{"arch": "wavenet", "model": "sound classifier", "dataset": "read English sentences (LibriTTS-R)", "train_examples": 15625, "gain_aug_db": 6, "noise_aug": 0.002, "n_mels": 64, "hop_length": 160, "input": "log_mel", "spec_augment": true, "win_length": 512, "targets": ["voice"], "num_classes": 2, "norm": "batchnorm", "depths": [16], "kernel_size": 5, "stem": "single", "widths": [192], "label_smoothing": 0.05, "loss": "cross_entropy", "init": "xavier_uniform", "residual_init": "scaled_by_depth", "optimizer": "muon", "muon_scale": "original", "learning_rate": 0.011, "momentum": 0.95, "nesterov": true, "orthogonalizer": "polar_express", "adamw_lr_other_params": 0.00081, "max_grad_norm": 3.0, "max_steps": 7100, "batch_size": 64, "epochs": 29.1, "lr_schedule": "wsd", "decay_fraction": 0.4, "final_lr_fraction": 0.1, "warmup_steps": 140, "weight_decay": 0.02, "adamw_weight_decay_other_params": 0.05}
Rows from block 2, named by matrix and row number. Rows with one number belong to one channel. Each number is 500 + 25 x the weight over the matrix's rms, rounded and kept within 0 to 999. All counts start at 0. Numbers have three digits each.
# filt: filter width-5 conv, dilation 4 (model.blocks.2.filt.weight, 192x192x5), inputs 32-47, a 5 kernel for each
# gate: gate width-5 conv, dilation 4 (model.blocks.2.gate.weight, 192x192x5), inputs 32-47, a 5 kernel for each
filt.115:484483478504488502515544496518469516494500501520456460507514571460495526507500501505472493499511464535493498517507475456540527508515478528503487534499469547512500522495519536459509503516492505480514471504509504536505522512526502510534496478
gate.115:541515502501460476481492499532488501453499523472557443490464528500525483502527471507527493500491459540503530440466489468500470513494545511509488500510525515512494459513504488520514496509498515495480532528517504518550520488536509518468501518
filt.116:518489445476509516510522529538489505466495485516509514496502498513524545519520471500479510510477517525508516508512491520522483504469510482480543512502551463490476494513458500557532495497500467526497490492451534449479455543511501460548460448
gate.116:468483506534514484523532514514437496480512465526489513542483482490482519552555469519518475532484492465487533512474476490467476440513512514485543533547520459498476496481514523539527516552509493512514469480539521476529461503493513542501486476
filt.117:520507527494503543538485472485476516481496466507527514481513498480537513503527533499494422466489527489495494521487467498433470499485526538505480540499499525561484492483485499521488508515501487511462506482502444509500518473484525481469523546
gate.117:451490473528561479527505495485503538520502483542516504504448495478531514494515486524502496509487547476504482526472515495540512517479470488470494456438493495465458438506536488482456514471518539515511503535494485463483526529492567492532505525
filt.118:516505546476496519446548540453484470525539522479464512530479495494512574487494507518502495493493489566498514566502508475493481465501469474516496516494528518494528515489481497482535501531462506457510518512526501537523500479476500496460485502
gate.118:529471551459503569481526519543496457511521561531444449452469566494541504535528451467530537521466508530492527472434488517489452496533514518523474452511532449537499507490482508518522462439513478515529507560477524485541495479519517485498510502
filt.119:478501495556505534508489534494479470520450517455469467488520490489484498527483577472526500504478529503463498466501477476466531516461453469507539456557558517481503520526486481462499532526551534483461506482498529487526484507549480545556460484
gate.119:493470493464516494479482488439540518528497503537464464478537475498490519539471464477508534463479499465529505494457517529496514475531478533506477482524505517505515465497505517502509470523476514502491491527488484483500482527494543529479503493
filt.120:471520522496496493494527513498491498438482520496469534476543509524500484492500526482458499499518475517521501448508527473505481494513499521482515547505564509476509508511479535500486521499526504486516497496528517494545501513478497477548492502
gate.120:515435496451540490485509490485501519481528486489502513507460512505516548514512500507467536499506464448507499509505487494582517502500507516487527481494556508513511522488479524481520522527485469512560490487500503472514504490498556507487499500
filt.121:472510502480509497487498489505506468514516523492483518509481490467522521502523499543505472515469495479438542496486480469492524520505515500494522520505507535470500515498522442490465521516499543471482520504490460497477496517496543478470519522
gate.121:531485506513523503502538514475458479476491493501512521463498486524490488491536537482478478500565507508477516463448512487543483509482503488454486480479511521504496470530472490499474513488504506487520480522482520463518467480541510501519494512
filt.122:495518553527539495490531479492499504445499515496494500518512489518472482493519532526455453529520536502470456505523483530480488471483509477517495504494552505549501471491510543492480539513501496457495492521524491492519520530563462485482495474
gate.122:466501514529544521504475485471502476486508527462517513542488525509475503505466510501526507494448531515506488551566548518496495517534508494468508516466527471488492507498465537529467520483471514496513452549575515525531477477494484549511490489
filt.123:553505463513488496489485505539494520476543494490499497527500516489490487518521521473494520504498521534509523510463492471544504477468521465485469522468480464462481446501525527504445489452498510491490484495534500540515504542509541503489470490
gate.123:504523519512534481519477487488540481509517495541535472525527525486522494510504499497467477504462495465527496486518506485528511517501488503513541516468531469536501491493516524469503517523518484496512533503509490456505494472494520528492506435
filt.124:467443539498491512492522506549503463501473478476435483520534492493450494493495496524514500490446546497495455487469499500466523503482474508470450514474510513504529481482480495549491482467494495539490471497527509479444509474510495496499522542
gate.124:537504511516541499500458481522479561511472535549526533491544453481494440504497504506510473488511524486510488514487518523485480523500498474514523508524530517447451526503570482492502488487490480499497485486504512494479510471500512472483479487
filt.125:471494504524505495508485535500473514517550499505490500547516519507509490506524492518519505488470498536509504530535511489530484472530493501494501495564462552507496492494533473502493499466514553520503462468486520447544524531511543492499515502
gate.125:506489520489520480506492523496506459501471509555481555519513516548507473482545542520464507490511487467481527457467489492465490532552532498480541516456497500469483514463473538452480517509534546486484495534489499508503534490462496483505500491
filt.126:520482492537504558495514492488451524518452515472538480546506499490497451499458522506499496488453505501473437503531497509504477498478491511547554482484493496481474517512457493491456506486467529468487494514507527521492484498480464542465473498
gate.126:473541537488513533447491499533483537509448515520553490509511507487535468487488504516504506474501488512580513478476483470508479470520487530528511541501499506501483465562488528452510508454465550505470516527488502538513496531455466499452499481
filt.127:508469526504499472474528530581482515479506504466512480513510526484563469476496481507514539500495510501495490521525507474557505498485526464510513476530507472535521509522490534517516474544497471516492519516531517468539502479471496461521457527
gate.127:526468459474461500467501522525462533501554492509563527500535543459483508483506462478507527513490528518455525474492487467481453511506493544495501489449549488514461491518498521483439507485472519493473504524548471505505493537519507520505484479
filt.128:516513497521512499485473439516478500501521501482497560483515485523477506509548523483476566527487468479543523429469495513518519503559552514516474486443524482507535518537498484474539510521500504540483487514519501499520494494517492504537511534
gate.128:539504522524505491485505479491511515510534500513463472499494540510519523520509466519519506526493530472471476467486488537489488540514547514433502542510525470506482547496538505517511500454525511518532456515533501473500501497509527501559516489
filt.129:487523516497487504515542502501517493519500523479505525518479499498541489485444487533520466466510525492538497484520505470476491457531449488492501510498476547476507476479478531510477435495516510532513499485510501502458529505476497499463545477
gate.129:477493515449487514458480488569506475482488509516480524507525466554506515494518449475456529527484506535508534476489488460506488515516537517514510488516506501523491475482494519508475463522509488505527507512452527478536473445546529451531540521
filt.130:526507525507472518513491547480492505505510496476529542493538471494504486521506516535511491508508469521490482467551520482518527486468492449524477501545493506513514467504518467520465482513458489518486527460488481514485495492459504518505508493
gate.130:516544535501536533492507537445472519543474480505484554544482493490499496501511484486516495470520494492533480498510543504481498520550510469497510516499498485473500492509487487463515474528480492492497477484523472542530542487523452478478521473
filt.131:521465515515449528527473538517518526490442523523509505489489514534528445488514517487509527545496480465522486475535509481544523506528463511474474471472517483536497470496501534529537534508493472455534497521509441488494483529495506486546488504
gate.131:522514487501520500467478485533504438498474497487459484499462498512550505479500488525545491441507556530519506534498525487498482505492487537513478476506510547566524540466473498468501503520452510516517463492473512488485472507493504477528484510
filt.132:507479504518482404503495466504460500492486472458510523493493492541498503522481465486486548490524507497495501472502483514547467502502513518466519455460507467498507463449494473500474525446515494495498489476529488480523510537528495530506510500
gate.132:495489539466533502479486509500491528446480480468479501511485553497502544502467516501530527449493501505465477519520480487483523487532511451469486494483498510520497486452492533516475491478449527466435499501484530481489507453475504555514503483
filt.133:471475521524502529524499457519524457550440530485477494475488507487527463492522495498534512476491506517498502550458522488537532514525505460480491475495528484506498516483534487477506474491480515485501529542505527496467526491482451508492526485
gate.133:477497501531480529451478507527526508526519528474496482530487520495546545476453478507535502502501513517484506485461478504493506508505496539486517486457536542537503479503521480516546496477489491501517537520527478532494511496506582473457456505
filt.134:508529528531522497525524519541479542524460490467506498496497526545519521532516503561486554509481497472525557500506498551499553497490479477526487497542492519488519517484460516513495501507487475508519533487529499491508508508482493479470462482
gate.134:485495519501517500476466482513461511466492512458525524458472492482520541484495518502501463532510468492468525524478483447534497478493481501459553468449497491528491512509456519440541498477549510514451458491484477474459487509524502513505517479
filt.135:518519498532529511522500515497517559432508530526494461545532487496472490496473466519530498489498509551497489475534480510500559488481475530514509467521429517475511528495491463504551505498529551496453495473530474541436503496491485490511503493
gate.135:485513476477480484484475495506508482538459494509455543510463434508496484529506486516514491526472500484488483529523530465488487499535452497524555490501472529493518513484506490499526510521477494537519466495497479518509522534488507505519486502
filt.136:507489526514497525514516490490521497476522506493493479527525499550494490540545494556519459522479506471490520446501510459477458454448477509506484473498459471541491502530533474488539495493515505470538479500473522451507473459456487489462449502
gate.136:546518495446519502467475499507515516512472446524515530526469507506502526502544458503525526496475558494524420502506521541511525515477523472494494502587494526510501536487493478512478505444476475498494491536509495480502486488469477494489529505
filt.137:498505494486475537512492508505487510500533522516530446528486470486480511502512527486509491515462525531522473525503559517482475497493506487543516486466461481505504515445528497476520506491487512520460507520511484497506505480528512521478499456
gate.137:493530468527503488501472519491477475497466500495484480497478535528473500520463483521484491467518502490516486509502506504507481532485496490552514563465494543531478539500497494482509534492495539509521498481498511500563524512502484492485540464
filt.138:492450523504543499505475499513515470528557509504498475550488505492490522490477518508466546525504516447538465476487467521524522520484521506462528485478495446520483510476479477491471504457523497514486476494542494484513507477499486508503499526
gate.138:488539529457541531467488512524482527484478524471525516491506486467477507504479494520518482454510489482455531479523458517494502492484429516545510457511478506498554542522537499506533541490500482487458478471494555511462480490496500469481529510
filt.139:444499483529490548492514496488526469490518486487480537510505532505534492552489468545504487492527499507502474514496524491483498485493514559486541484511442493487420544489479444517492523479478494514474529490488526524530460515509500447546483483
gate.139:507497472491512489519494523482492491533523500506514513534491448499507534511465516500506521504466485478546542476456471486496492476507480470499482509465501482493534523507520481503502460501482510517516486527537488482533505448508518481491491504
filt.140:497489499524483492491493501492493499532464495467510511521499515493535527493507532493489498503524520517494514491491533507455544539496480466508496530547518478491483508511481516535426473463504497509483519520476500477521475496472494521508467491
gate.140:449547495495487487520516435513467502441509513480509519468516511495504507500491558477534523518514479494482493505496507517494504548521539455508464482512493466535519511507536537465500551528472486517486525488471505488540475549529471480526494531
filt.141:536531483504502532480515510445508503555502499509550526493505481497534455482493530521512496471499490532507470459483486524512542506508496481509575513482533507497544484493485510523524473494507498499498479528479484524497496490506529540523493516
gate.141:507484475519453523515483567513514454485490505451521525496496523485482478499509498456487518526458476496498564503522474527510513519517552561517557475532521450538515544552540496502512511511520446549523516499495461460548505477497509507513506507
filt.142:453526477481478537514505452447523520523504494474499530522543520487539518488513502465496520531537561559514503462502461466480481481490498498482530561509433463519539534492489520523491513500467475485453509472497535553513480485488487496510518533
gate.142:533476508502501510483507478512495477511490523510507491543462532495527526456503497516519511550509510512447497468519445496518521475502497452493521469465532520503490476518445485459467526518508525500499481532478504453478540494495551504503495499
filt.143:512507489458497464518503459434514484500494512478485485470506508503479498519475491551488497494539516492559469492515513511451540507482519558536516507483512534529532505486473480519518465492518509492522477510502523492552493461437433482508459477
gate.143:512489534500496481457467489496475479487475496499469489533511475525487485512502463479501508532476520484490506508496501510519535503511490530505513497530452495487468508501507524526496521480475489481528461550489473528526468496498526477518494489
filt.144:512493458523501537504510515488510494509503506451499528515511530477478532465500496544498488505505532489481512510539503497513556562498461493514480513531507501530487448537471524518525473476479489519509503493467503495482453491513513514528515492
gate.144:495465482501503491501517518529497499527477506523484497482468494521537516467478506533463451474526486488492475519534512506516538494488525479513480499480488527519524493472506481512516532529502521518461477495495504536468482515515492546501528512
filt.145:512520519522448492519471514497490539485470502465481509515447483526465495530503471548497503484533548497514525499471504480496499508492533481532517518534505488471492518521503483524499484515493478549446501490485505482490488474529541520467525492
gate.145:480527435519500533457506528505497492466498479483497516471552519512497521513498502511522545525496451503478455524467490523518525514512489529499542557492448525501523459547516515530445512521489513518497496496502479526466470470538517473537501455
filt.146:517497483500519475500518494496498508524457477517520463463519466482531512518469506484502460513488461494509520494526520559506462514553503521506511492508554451533497505497447494552513507507517511437558529504514511464548506505472497521487509515
gate.146:508504508513520565442484543520532471494488484533549522507497524522500516505509496503491524449509517502476473495472510467425536499454488488515498520516515524520518492535514537509484488496540495469505553465495493531487526460495535545520498466
filt.147:502491525518485493549507514553434463499477519448474518506488497483496530506481492499494492470477521486493516525493513473494533488501530455484476503483475504479474479462449516481519490523499493501474496495474486512506532497538485489477478479
gate.147:530486468501445524506481490521537466486489505518508485497509544527450472514506486508489471553475545512508477471481486453459495472538455514483498434503474502504505526479500529531508501493489521525511510497497468507492484517518492537491461450
filt.148:520463509486496499504523474498515507537544475457530500485498465499529522483509517487525519513516502499475533506499522475473520484464491503528505486482480493489499494508503487492514508566496481493472517510494455556482487490513465562475509552
gate.148:500500513468528551517519502477510490504510476503505497516499532533553539512485552490525520461468502518559482504502486515471453527509509495473513471489489505541525532507496501516463518505512513486524489494459498549485510522518448515526504501
filt.149:477446510505511488536495443537498466526502510475504496486466488504499507530488492525458462504495521475542471533506487495519518493485489518475506498524512485491512510470505520542529534548537468495522522562527465480496479526485524520541469499
gate.149:515475532509478473462530475489472460486536546467467489480537501516512558512475481506467478480518532498520511495511472491510464514484489522500515508482504514501485476521478499484503521475442489503510531473490476507494500474509472487507478530
filt.150:458493516517523507486536476524466481506456446509524517528488489481489522498503524471470494518519480504518514499505503498479462523480472531471530518557513460454494489453501538514498485510463491516487493491483470474525492474503518485480527476
gate.150:532532521478488477558508494540501528473537524505498453502522511479476524480497499533469521514473483484454495479505504512562476503501490518500520481494482497446487509481463511516473481512517470504486500472535526477461511518521511536488464497