{
  "arch": "wavenet",
  "model": "sound classifier",
  "dataset": "read English sentences (LibriTTS-R)",
  "train_examples": 15625,
  "gain_aug_db": 6,
  "noise_aug": 0.002,
  "n_mels": 64,
  "hop_length": 160,
  "input": "log_mel",
  "spec_augment": true,
  "win_length": 512,
  "targets": ["voice"],
  "num_classes": 2,
  "norm": "batchnorm",
  "depths": [16],
  "kernel_size": 5,
  "stem": "single",
  "widths": [192],
  "label_smoothing": 0.05,
  "loss": "cross_entropy",
  "init": "xavier_uniform",
  "residual_init": "scaled_by_depth",
  "optimizer": "muon",
  "muon_scale": "original",
  "lr": 0.011,
  "momentum": 0.95,
  "nesterov": true,
  "orthogonalizer": "polar_express",
  "adamw_lr_other_params": 0.00081,
  "grad_clip": 3.0,
  "steps": 7100,
  "batch_size": 64,
  "epochs": 29.1,
  "lr_schedule": "wsd",
  "decay_fraction": 0.4,
  "final_lr_fraction": 0.1,
  "warmup_steps": 140,
  "weight_decay": 0.02,
  "adamw_weight_decay_other_params": 0.05
}
Rows from block 13 of a small sound classifier, named by matrix and row number. Rows with one number belong to one channel. Each number is 128 + 32 x the weight over its row's rms, rounded and kept within 0 to 255. All counts start at 0. Numbers have three digits each.
After each channel's rows are labels from the 100 clips, of 14976, where the channel reaches its largest size: "top examples" is what is common among them. Only what is clearly more common there than usual is listed. The data: read English sentences (LibriTTS-R). In brackets: how many of the 100.
# filt: filter width-5 conv, dilation 8 (model.blocks.13.filt.weight, 192x192x5, each kernel summed), inputs 128-191
# gate: gate width-5 conv, dilation 8 (model.blocks.13.gate.weight, 192x192x5, each kernel summed), inputs 128-191
# out: residual pointwise conv (model.blocks.13.out.weight, 192x192x1, transposed), outputs 128-191

filt.19:137085159186116090102108113120097169094127143111113153122152138116153138139165162099098100164166152120097134148106161140166081167137075147136145099095207108110121172135187142174094164124121207
gate.19:131108106146132117135145108119123165146141058117064119130193109134112101169168052075100052146154146199096107127112113163148109158173044081139112130111167104107096123162114096140137145129129190
out.19:133153101102114156122168156162103110137125148144113127188125075116164184133141089109155109105095158139117200153130154121108143104140146066126125161069087157150132105141120133098092114093131114
top examples: voice: female (100)

filt.53:155122116117143137141075117181149163109103080135094103148122102140034137115088171112135077158152073172060112053074070141146128148129111089117178152073126127120134149062120154119130088122097130
gate.53:146127110092247123110116132141167071078094118156138144103113165140137142165123119145118121127040113115122077187081089133126153154168163150106151075144118137189156114071127173125127146132143112
out.53:077157114156103124122102150099099136099134156093085138075129176074083126151141105093136082118143114115069126098127128104156125142009109123106127142129123111116087100107183126135153110145167089
top examples: voice: male (98)

filt.59:103152100097123083136142165082152114137115136148155116119120156141109100112133116102143099142157117147192156147078158125134128118148158144048122112123159134171125158137112120127163144095099156
gate.59:112147121175095146165150090144097146058106134156105063098084205118140141113123146142189049203131128193138091121059112149181092129181177158066133144114080148171131167109132139168141115095192120
out.59:179086086085185130125139115136190143126132166149189145173166151133139171106178111095128182152113115108046130124109136056118097094140106220152159114167189148130142127074121166071157077148153132
top examples: voice: male (99)

filt.32:173096141097122121140142116147132124140072179146093117098160134146119166120178114123174165091078140139186091170095184143136139159117123109126160182114132104162109117150134127102135142177129185
gate.32:092150104122195119150127149069138115111155189159165157111154094118142104125154117121135213095104137110115114153158124162105145175171190159118112080120110180149191117134110144122110154162163091
out.32:113101100202123151100152123095096168174126097133127089097104110089146085152078123167187141191124171155162132150142115143129110105086124155151108138148101143097152108118096155163117132119169132
top examples: voice: male (98)

filt.29:188112118136137142158162147109143150124126179099077115103172103153211172103163103132170111192150105204090131146085155084140145156108107111160143142137075112155156092171071122110111163120148140
gate.29:147143130095111126100130168140150134100176096138167122147138097149095128039151058092096197100096085222136142097147101127133133173141114171066108152156106105132150144123071123109144090117102130
out.29:084145089130118109119133151181043119151124183102121099103100141109105082171116105156176150148133123106148163165068142123126128073078165098217160161192065136126114118125087179102143083113129073
top examples: voice: male (99)

filt.41:128158163142149128127089085136059234126150153109139130142108076122160103102140125107098130116135082125171097132110072127097108154135081159117087137130106228122135143094137117146101160085183190
gate.41:087140128144146124169089134173168165055155111116134126111148163176126127146136116121142128087103153148179100201140133117114100149128103194050111173149103107162098090146114048175113172175146136
out.41:095128168053100143115143085104149110104099071159113136151174107153114214100122112181091113171117098143142141175133153102154103167153187075104104116202145109121138115141093137064115127123048111
top examples: voice: male (99)

filt.88:151103145127089151124090106108170157099242086133153148105133112126096083107131054136112142147098158125203179116129144161111147105104170113105088102196125146155164186127113076100153122079098097
gate.88:042114103106116134156085148102095124179178082155141085159165128129112097108116132072132149093169105086106121037122160113121087056112048152086124120119135138118145184120096142110124082120115067
out.88:093181163077139105149120164127113139155150123108167149136077135132071163155151123013151128130159076082096094133173168168123170058115168136145177163118073102139121160146148144114104079126208123
top examples: voice: male (98)

filt.114:108143138153097139105145167158090139121094117147182092097163120087145149108178115084172117143153140098162097107136137091134080054085127124161160198100113044159100124152089053117069144136123158
gate.114:060095075084106119101078125113103154157073171165169017143103087129142139138082147121164096139147138119084107136038131115098128116172112124131186157099101121162122148119107168163081151123130091
out.114:117124104153169140142138099137143100105108091165155172098093110149165127155055170168163119114103116208197160132148110171155056171171081123181172066115150126140199113139096122139204226110087127
top examples: voice: male (98)

filt.83:148130143132193127120154161150109109127083101105137130152126130128123158105075104115095078108129134158124124191146089116079144153119168140157090065086132125125104116168083065155138138124169197
gate.83:134127063100102145127168166160158116145136117103112136115097136094109143183155151151109135079208107183137141072067098133110121093212137107162127135160142165143120115112177160180112127169121073
out.83:133152157158056084158162122122116117122117147184140070109092091087107112142137075112161129157206127055120105155097076190086145021094168105132110127161135102145111144102166139092129173156136115
top examples: voice: male (99)

filt.18:114151149142178068147110186172137139080151158140192149125109161070117127097102125142176149122168130094112109116115117112084134177138075148100068096127147120126165120129102101153120203095092124
gate.18:113168121093122086128134132162185126110117201140139081127103129146156132103134130111084159119117134180189130190121153159130151117128133112129118164186107088147114165142076095134109107152128203
out.18:128191126146145094170101137108135161133103150147138135152085105096111138098164189143160133139153157131088137137140177134132145117255116121067110127155106104098071243110153090152071119157135074
top examples: voice: male (98)

filt.179:157096137123078146124125155105144144113130180188162121091117137146068097140151128128150123110164119043144117164076092119136131035159123124119164150149120196145103140169185141180128173085113147
gate.179:146140112112123112106149129164157122136121218156129105107091113124065131149118169141167190127158121110191128143092104138128106064177177164172150048155077185148134100103117130133165105102185199
out.179:124157166108070137155166102157149080087125144101091097156141122112165132065159126112134151165131121207161051109155156147162125245073106116111132112153146082128145024133107100106122152153068152
top examples: voice: male (99)

filt.174:160142122096156073142093151081129125114133092102143152170107200109123064148104138118161164100186133094055105097125131077147079110136155077182157152145122210138126176127148144165147098135127062
gate.174:124146169122171109100107158111128187079127134166112096157062141105157177137135141144189180095074128081085081125158102109138138138134133124093123064206061111107132131143099106152149070147118106
out.174:073167156157145166098090139128122181061062183136111138128107132120145164138141106113082113122139164095115161156103160113094151061134150110094102150129113181139147110150092087060129107115152148
top examples: voice: male (99)

filt.169:164139106074083126190176094109145108118137142124123127142125175134131029147136111166124165162140119108184143075121183142123136154076144126083096106126183182123123108158125149164102080087107128
gate.169:198145134115113165166129151138035186171124069133128164117136181129091123141147140148133110098117110186048094106133124113164086111195138112159128108155120120135103097149195059138094090173149098
out.169:069144156131130110157113177124096152085100225181135155171163123215084102147122120179102172096127092133031139129064127124115130137153115120094091131158073162118133123167116126106123118082106115
top examples: voice: female (100)

filt.64:165114130114139219157081124165117158102160073126175168124170133105139166125162057126149097096089117210093169121172135096094116224086116111077094092105096113141147142160142085139121168113180159
gate.64:070148099100137147157167169151125140154094111118193157138118133116085171161107089110119192102162110251165142122117135103120126139144127173096088097131062146119148088174161123178121144106189161
out.64:110107116133157168133124172167075122134158173143126172126115093141121121099072112125090108134134114100129176118098153118128116092113138107135137144136199124084086195152069121098119125107075085
top examples: voice: male (99)

filt.82:070121116111114127188132167147153105090201123159175100093123167119065110082126166118181175089134138108074157108047125116156149168162137134136103129166134061107132129129104104091141123109074127
gate.82:147190117080106078120109087153130133089168123118088137158099169124164160141096117133164068120128078166080079171139153148158146106129099094129157151141095033163117112121148124124091084135199120
out.82:116209150086091115159105098127131142164088144151128130118148069109101148114107143082145115146077128108084120156131188169155134083106126152163164186127117109084098174146172140091145116140184124
top examples: voice: male (99)

filt.151:097150102130102132144192144167137081116151166116077082171100119122137121111184094118146095138189112145096171143178162160153141125099130108173128112170175108123113143097122136131133128145119123
gate.151:112111169127173109095143126148187052093162168131137108148116131097070088134080151087125119142107137199190117149149141080144104127124038106112092116183095143133187142178121079141124174169162123
out.151:147072159088152111126093167150128089091169136078096126121079133149138126077131160116133090081080170084183085131108110120161126056143152156161054103132111101077135112090095118135119094131065113
top examples: voice: male (97)

filt.124:155069096119156118172114106094099117093135101126123132104140106171172182106137160112163144121082077128138122176211119088116165184082124163155134134129137115089110141092136112116137132077110124
gate.124:091096059117143106113143120152122184140102131119098109118078164116131126100133156077109219125131148182150074130118132120137105063166180061111172162144128082133141151152146132091138133131077136
out.124:089127134152196122099050107073152082121127190160080126197134121162068129061141156151115106134206123017148173150068109142122114113118091047081133168127129123090142150164209178132128157139125090
top examples: voice: male (99)

filt.159:138142128172180129130176135207126132155142117161141127105089098128153148120122141163107069077138171114087092157146128106146109130161116142117117115085115115132145137121119130114146114104185147
gate.159:123122141119104136100099146143097137096067108166168090109115133136069115117163093122099058115124111117105123131112164128098118154196194128089178180105157021147115157141090153131121188126094137
out.159:128077102146095117062129088135094173154133097069071145094149103170054210148158142126157158131119114152096192137079095125086164131113096100155140099147121130136140151120120131060138150122102127
top examples: voice: male (92)

filt.152:156103172137103095103126151087134147095070109119126198156127101122053169127129120143161079135098137200111142153115134107101188231127165103077145115138123200100129128129118076095145130058137138
gate.152:087110150101134108130114159155182170157193158150161098147156121151123097174127099136134111112144138095179110145107112177093130115138123126054095182131054087122133164147107151169143037176135127
out.152:102150131106156117126155174118142130147158194147156147141213107115113129114182101095154106115113134038089076132095150168114156062150197136125127156137133147108146170130138150174087109100166086
top examples: voice: male (99)

filt.160:155161166172112144058089134137146116132131176111153128116179174127107148102159116175142146094111106226136162178135116168126092179097099116105078107093161137112120132126143091108103159144163103
gate.160:115131139069116136148102110110100100074111085106125115122197131085150120133110069151086099150123108124140058120151119149095110074231136162138142152125115175135151123089090129168124043181166141
out.160:067153088090104078144132134113100130146159128141143118156095095165099131181127099143122149139119123089179108128120139132098146072123148100124156136153083116100111152111115187141111097124192063
top examples: voice: male (99)

filt.171:159201134179143104178112142120131116069139189120180120133116153145118108076117163157143103122144135120121166131092096126107175084107109105143077159173134167126150174129133077155132108157162141
gate.171:085190138081127092171101173117112156150209168108155178106128143113107101124138144132139098110167136076081126130125095144085148074192118090124078189164086144101114134156167162086104109166134062
out.171:107158077078098168132132131127108104195144171128185164138115130134068103222145134119135089163172163077116103146108099121122116039130120092152145111177095164107094123111139146138149144154147122
top examples: voice: male (99)

filt.49:157093114111115135101165097133129135176166176129121138055111117145108144126199079125158162125142171185174155144177145087112099100118171128116145120155075119099132138167152066138121071086185101
gate.49:058117084134131106103122126183180103143140128136103120091157159116099089127137104116131133166192141102127069145102150177100121096191090110131137093128130180152141164121132135090120114103181091
out.49:072181103085115098100066130124159150170143071137154137166161243079166093146129170125114113141113131127159078184141153123143171149164105129113126092131187113077148117109161154111131171103105168
top examples: voice: male (99)

filt.158:095104118107093149103177129112167113173130194138138175114077158148100134152160143089137138102197110107103170051062141163122120194146120115154089109129107157101109175100170181096145126116135163
gate.158:151163152114096138122105158129119144158093122134170083141143109132182103114117108068060175170131121224111078094142100152111127139130098097178177159142150131138150138103143179151134116117093097
out.158:143153116130147151173120109183165115176126099085149078185167076109126141167118098115129124082064112174159063138105111160103131177093142132124164173108111114145152098143169121088115094121129151
top examples: voice: male (99)

filt.44:160118200175108135119134159146114147120183128109120201163143155155097113128155125126084118093120122178132139128112119127096109167116117152115104100129127136096115125105174205104161126062140078
gate.44:120122117143162139143129136103093096125072120146142167127161160101148143144170094162105149167115100169048100127153122104126067152152126180130174113089105108174115104163104181051134098164099156
out.44:140103126097125089117147123085223135138162107113115068137130167107084086141138133131163124130136130039181111108135126057089099089169152133144117170155098118133090163129112120115103142122158138
top examples: voice: male (97)

filt.173:122168154101157182116128125115142115132149158137076171140105129069101134168129163168134151116148100099114150161148157088173076033094140141130133189116136211156115132101119128104083055125098103
gate.173:141108148135086125073132098129158102150154097134121143091093127090126079128176108145125148148104150214074165163100113061155134162121153060124152161103102155114122134159115123105087217170132110
out.173:118167116110100146124131114140116195135113173139096138134178126155129116093154172128134128141144116151116154147153103130126061146118139079092118152172070159112145161223157144138093117170146113
top examples: voice: male (84)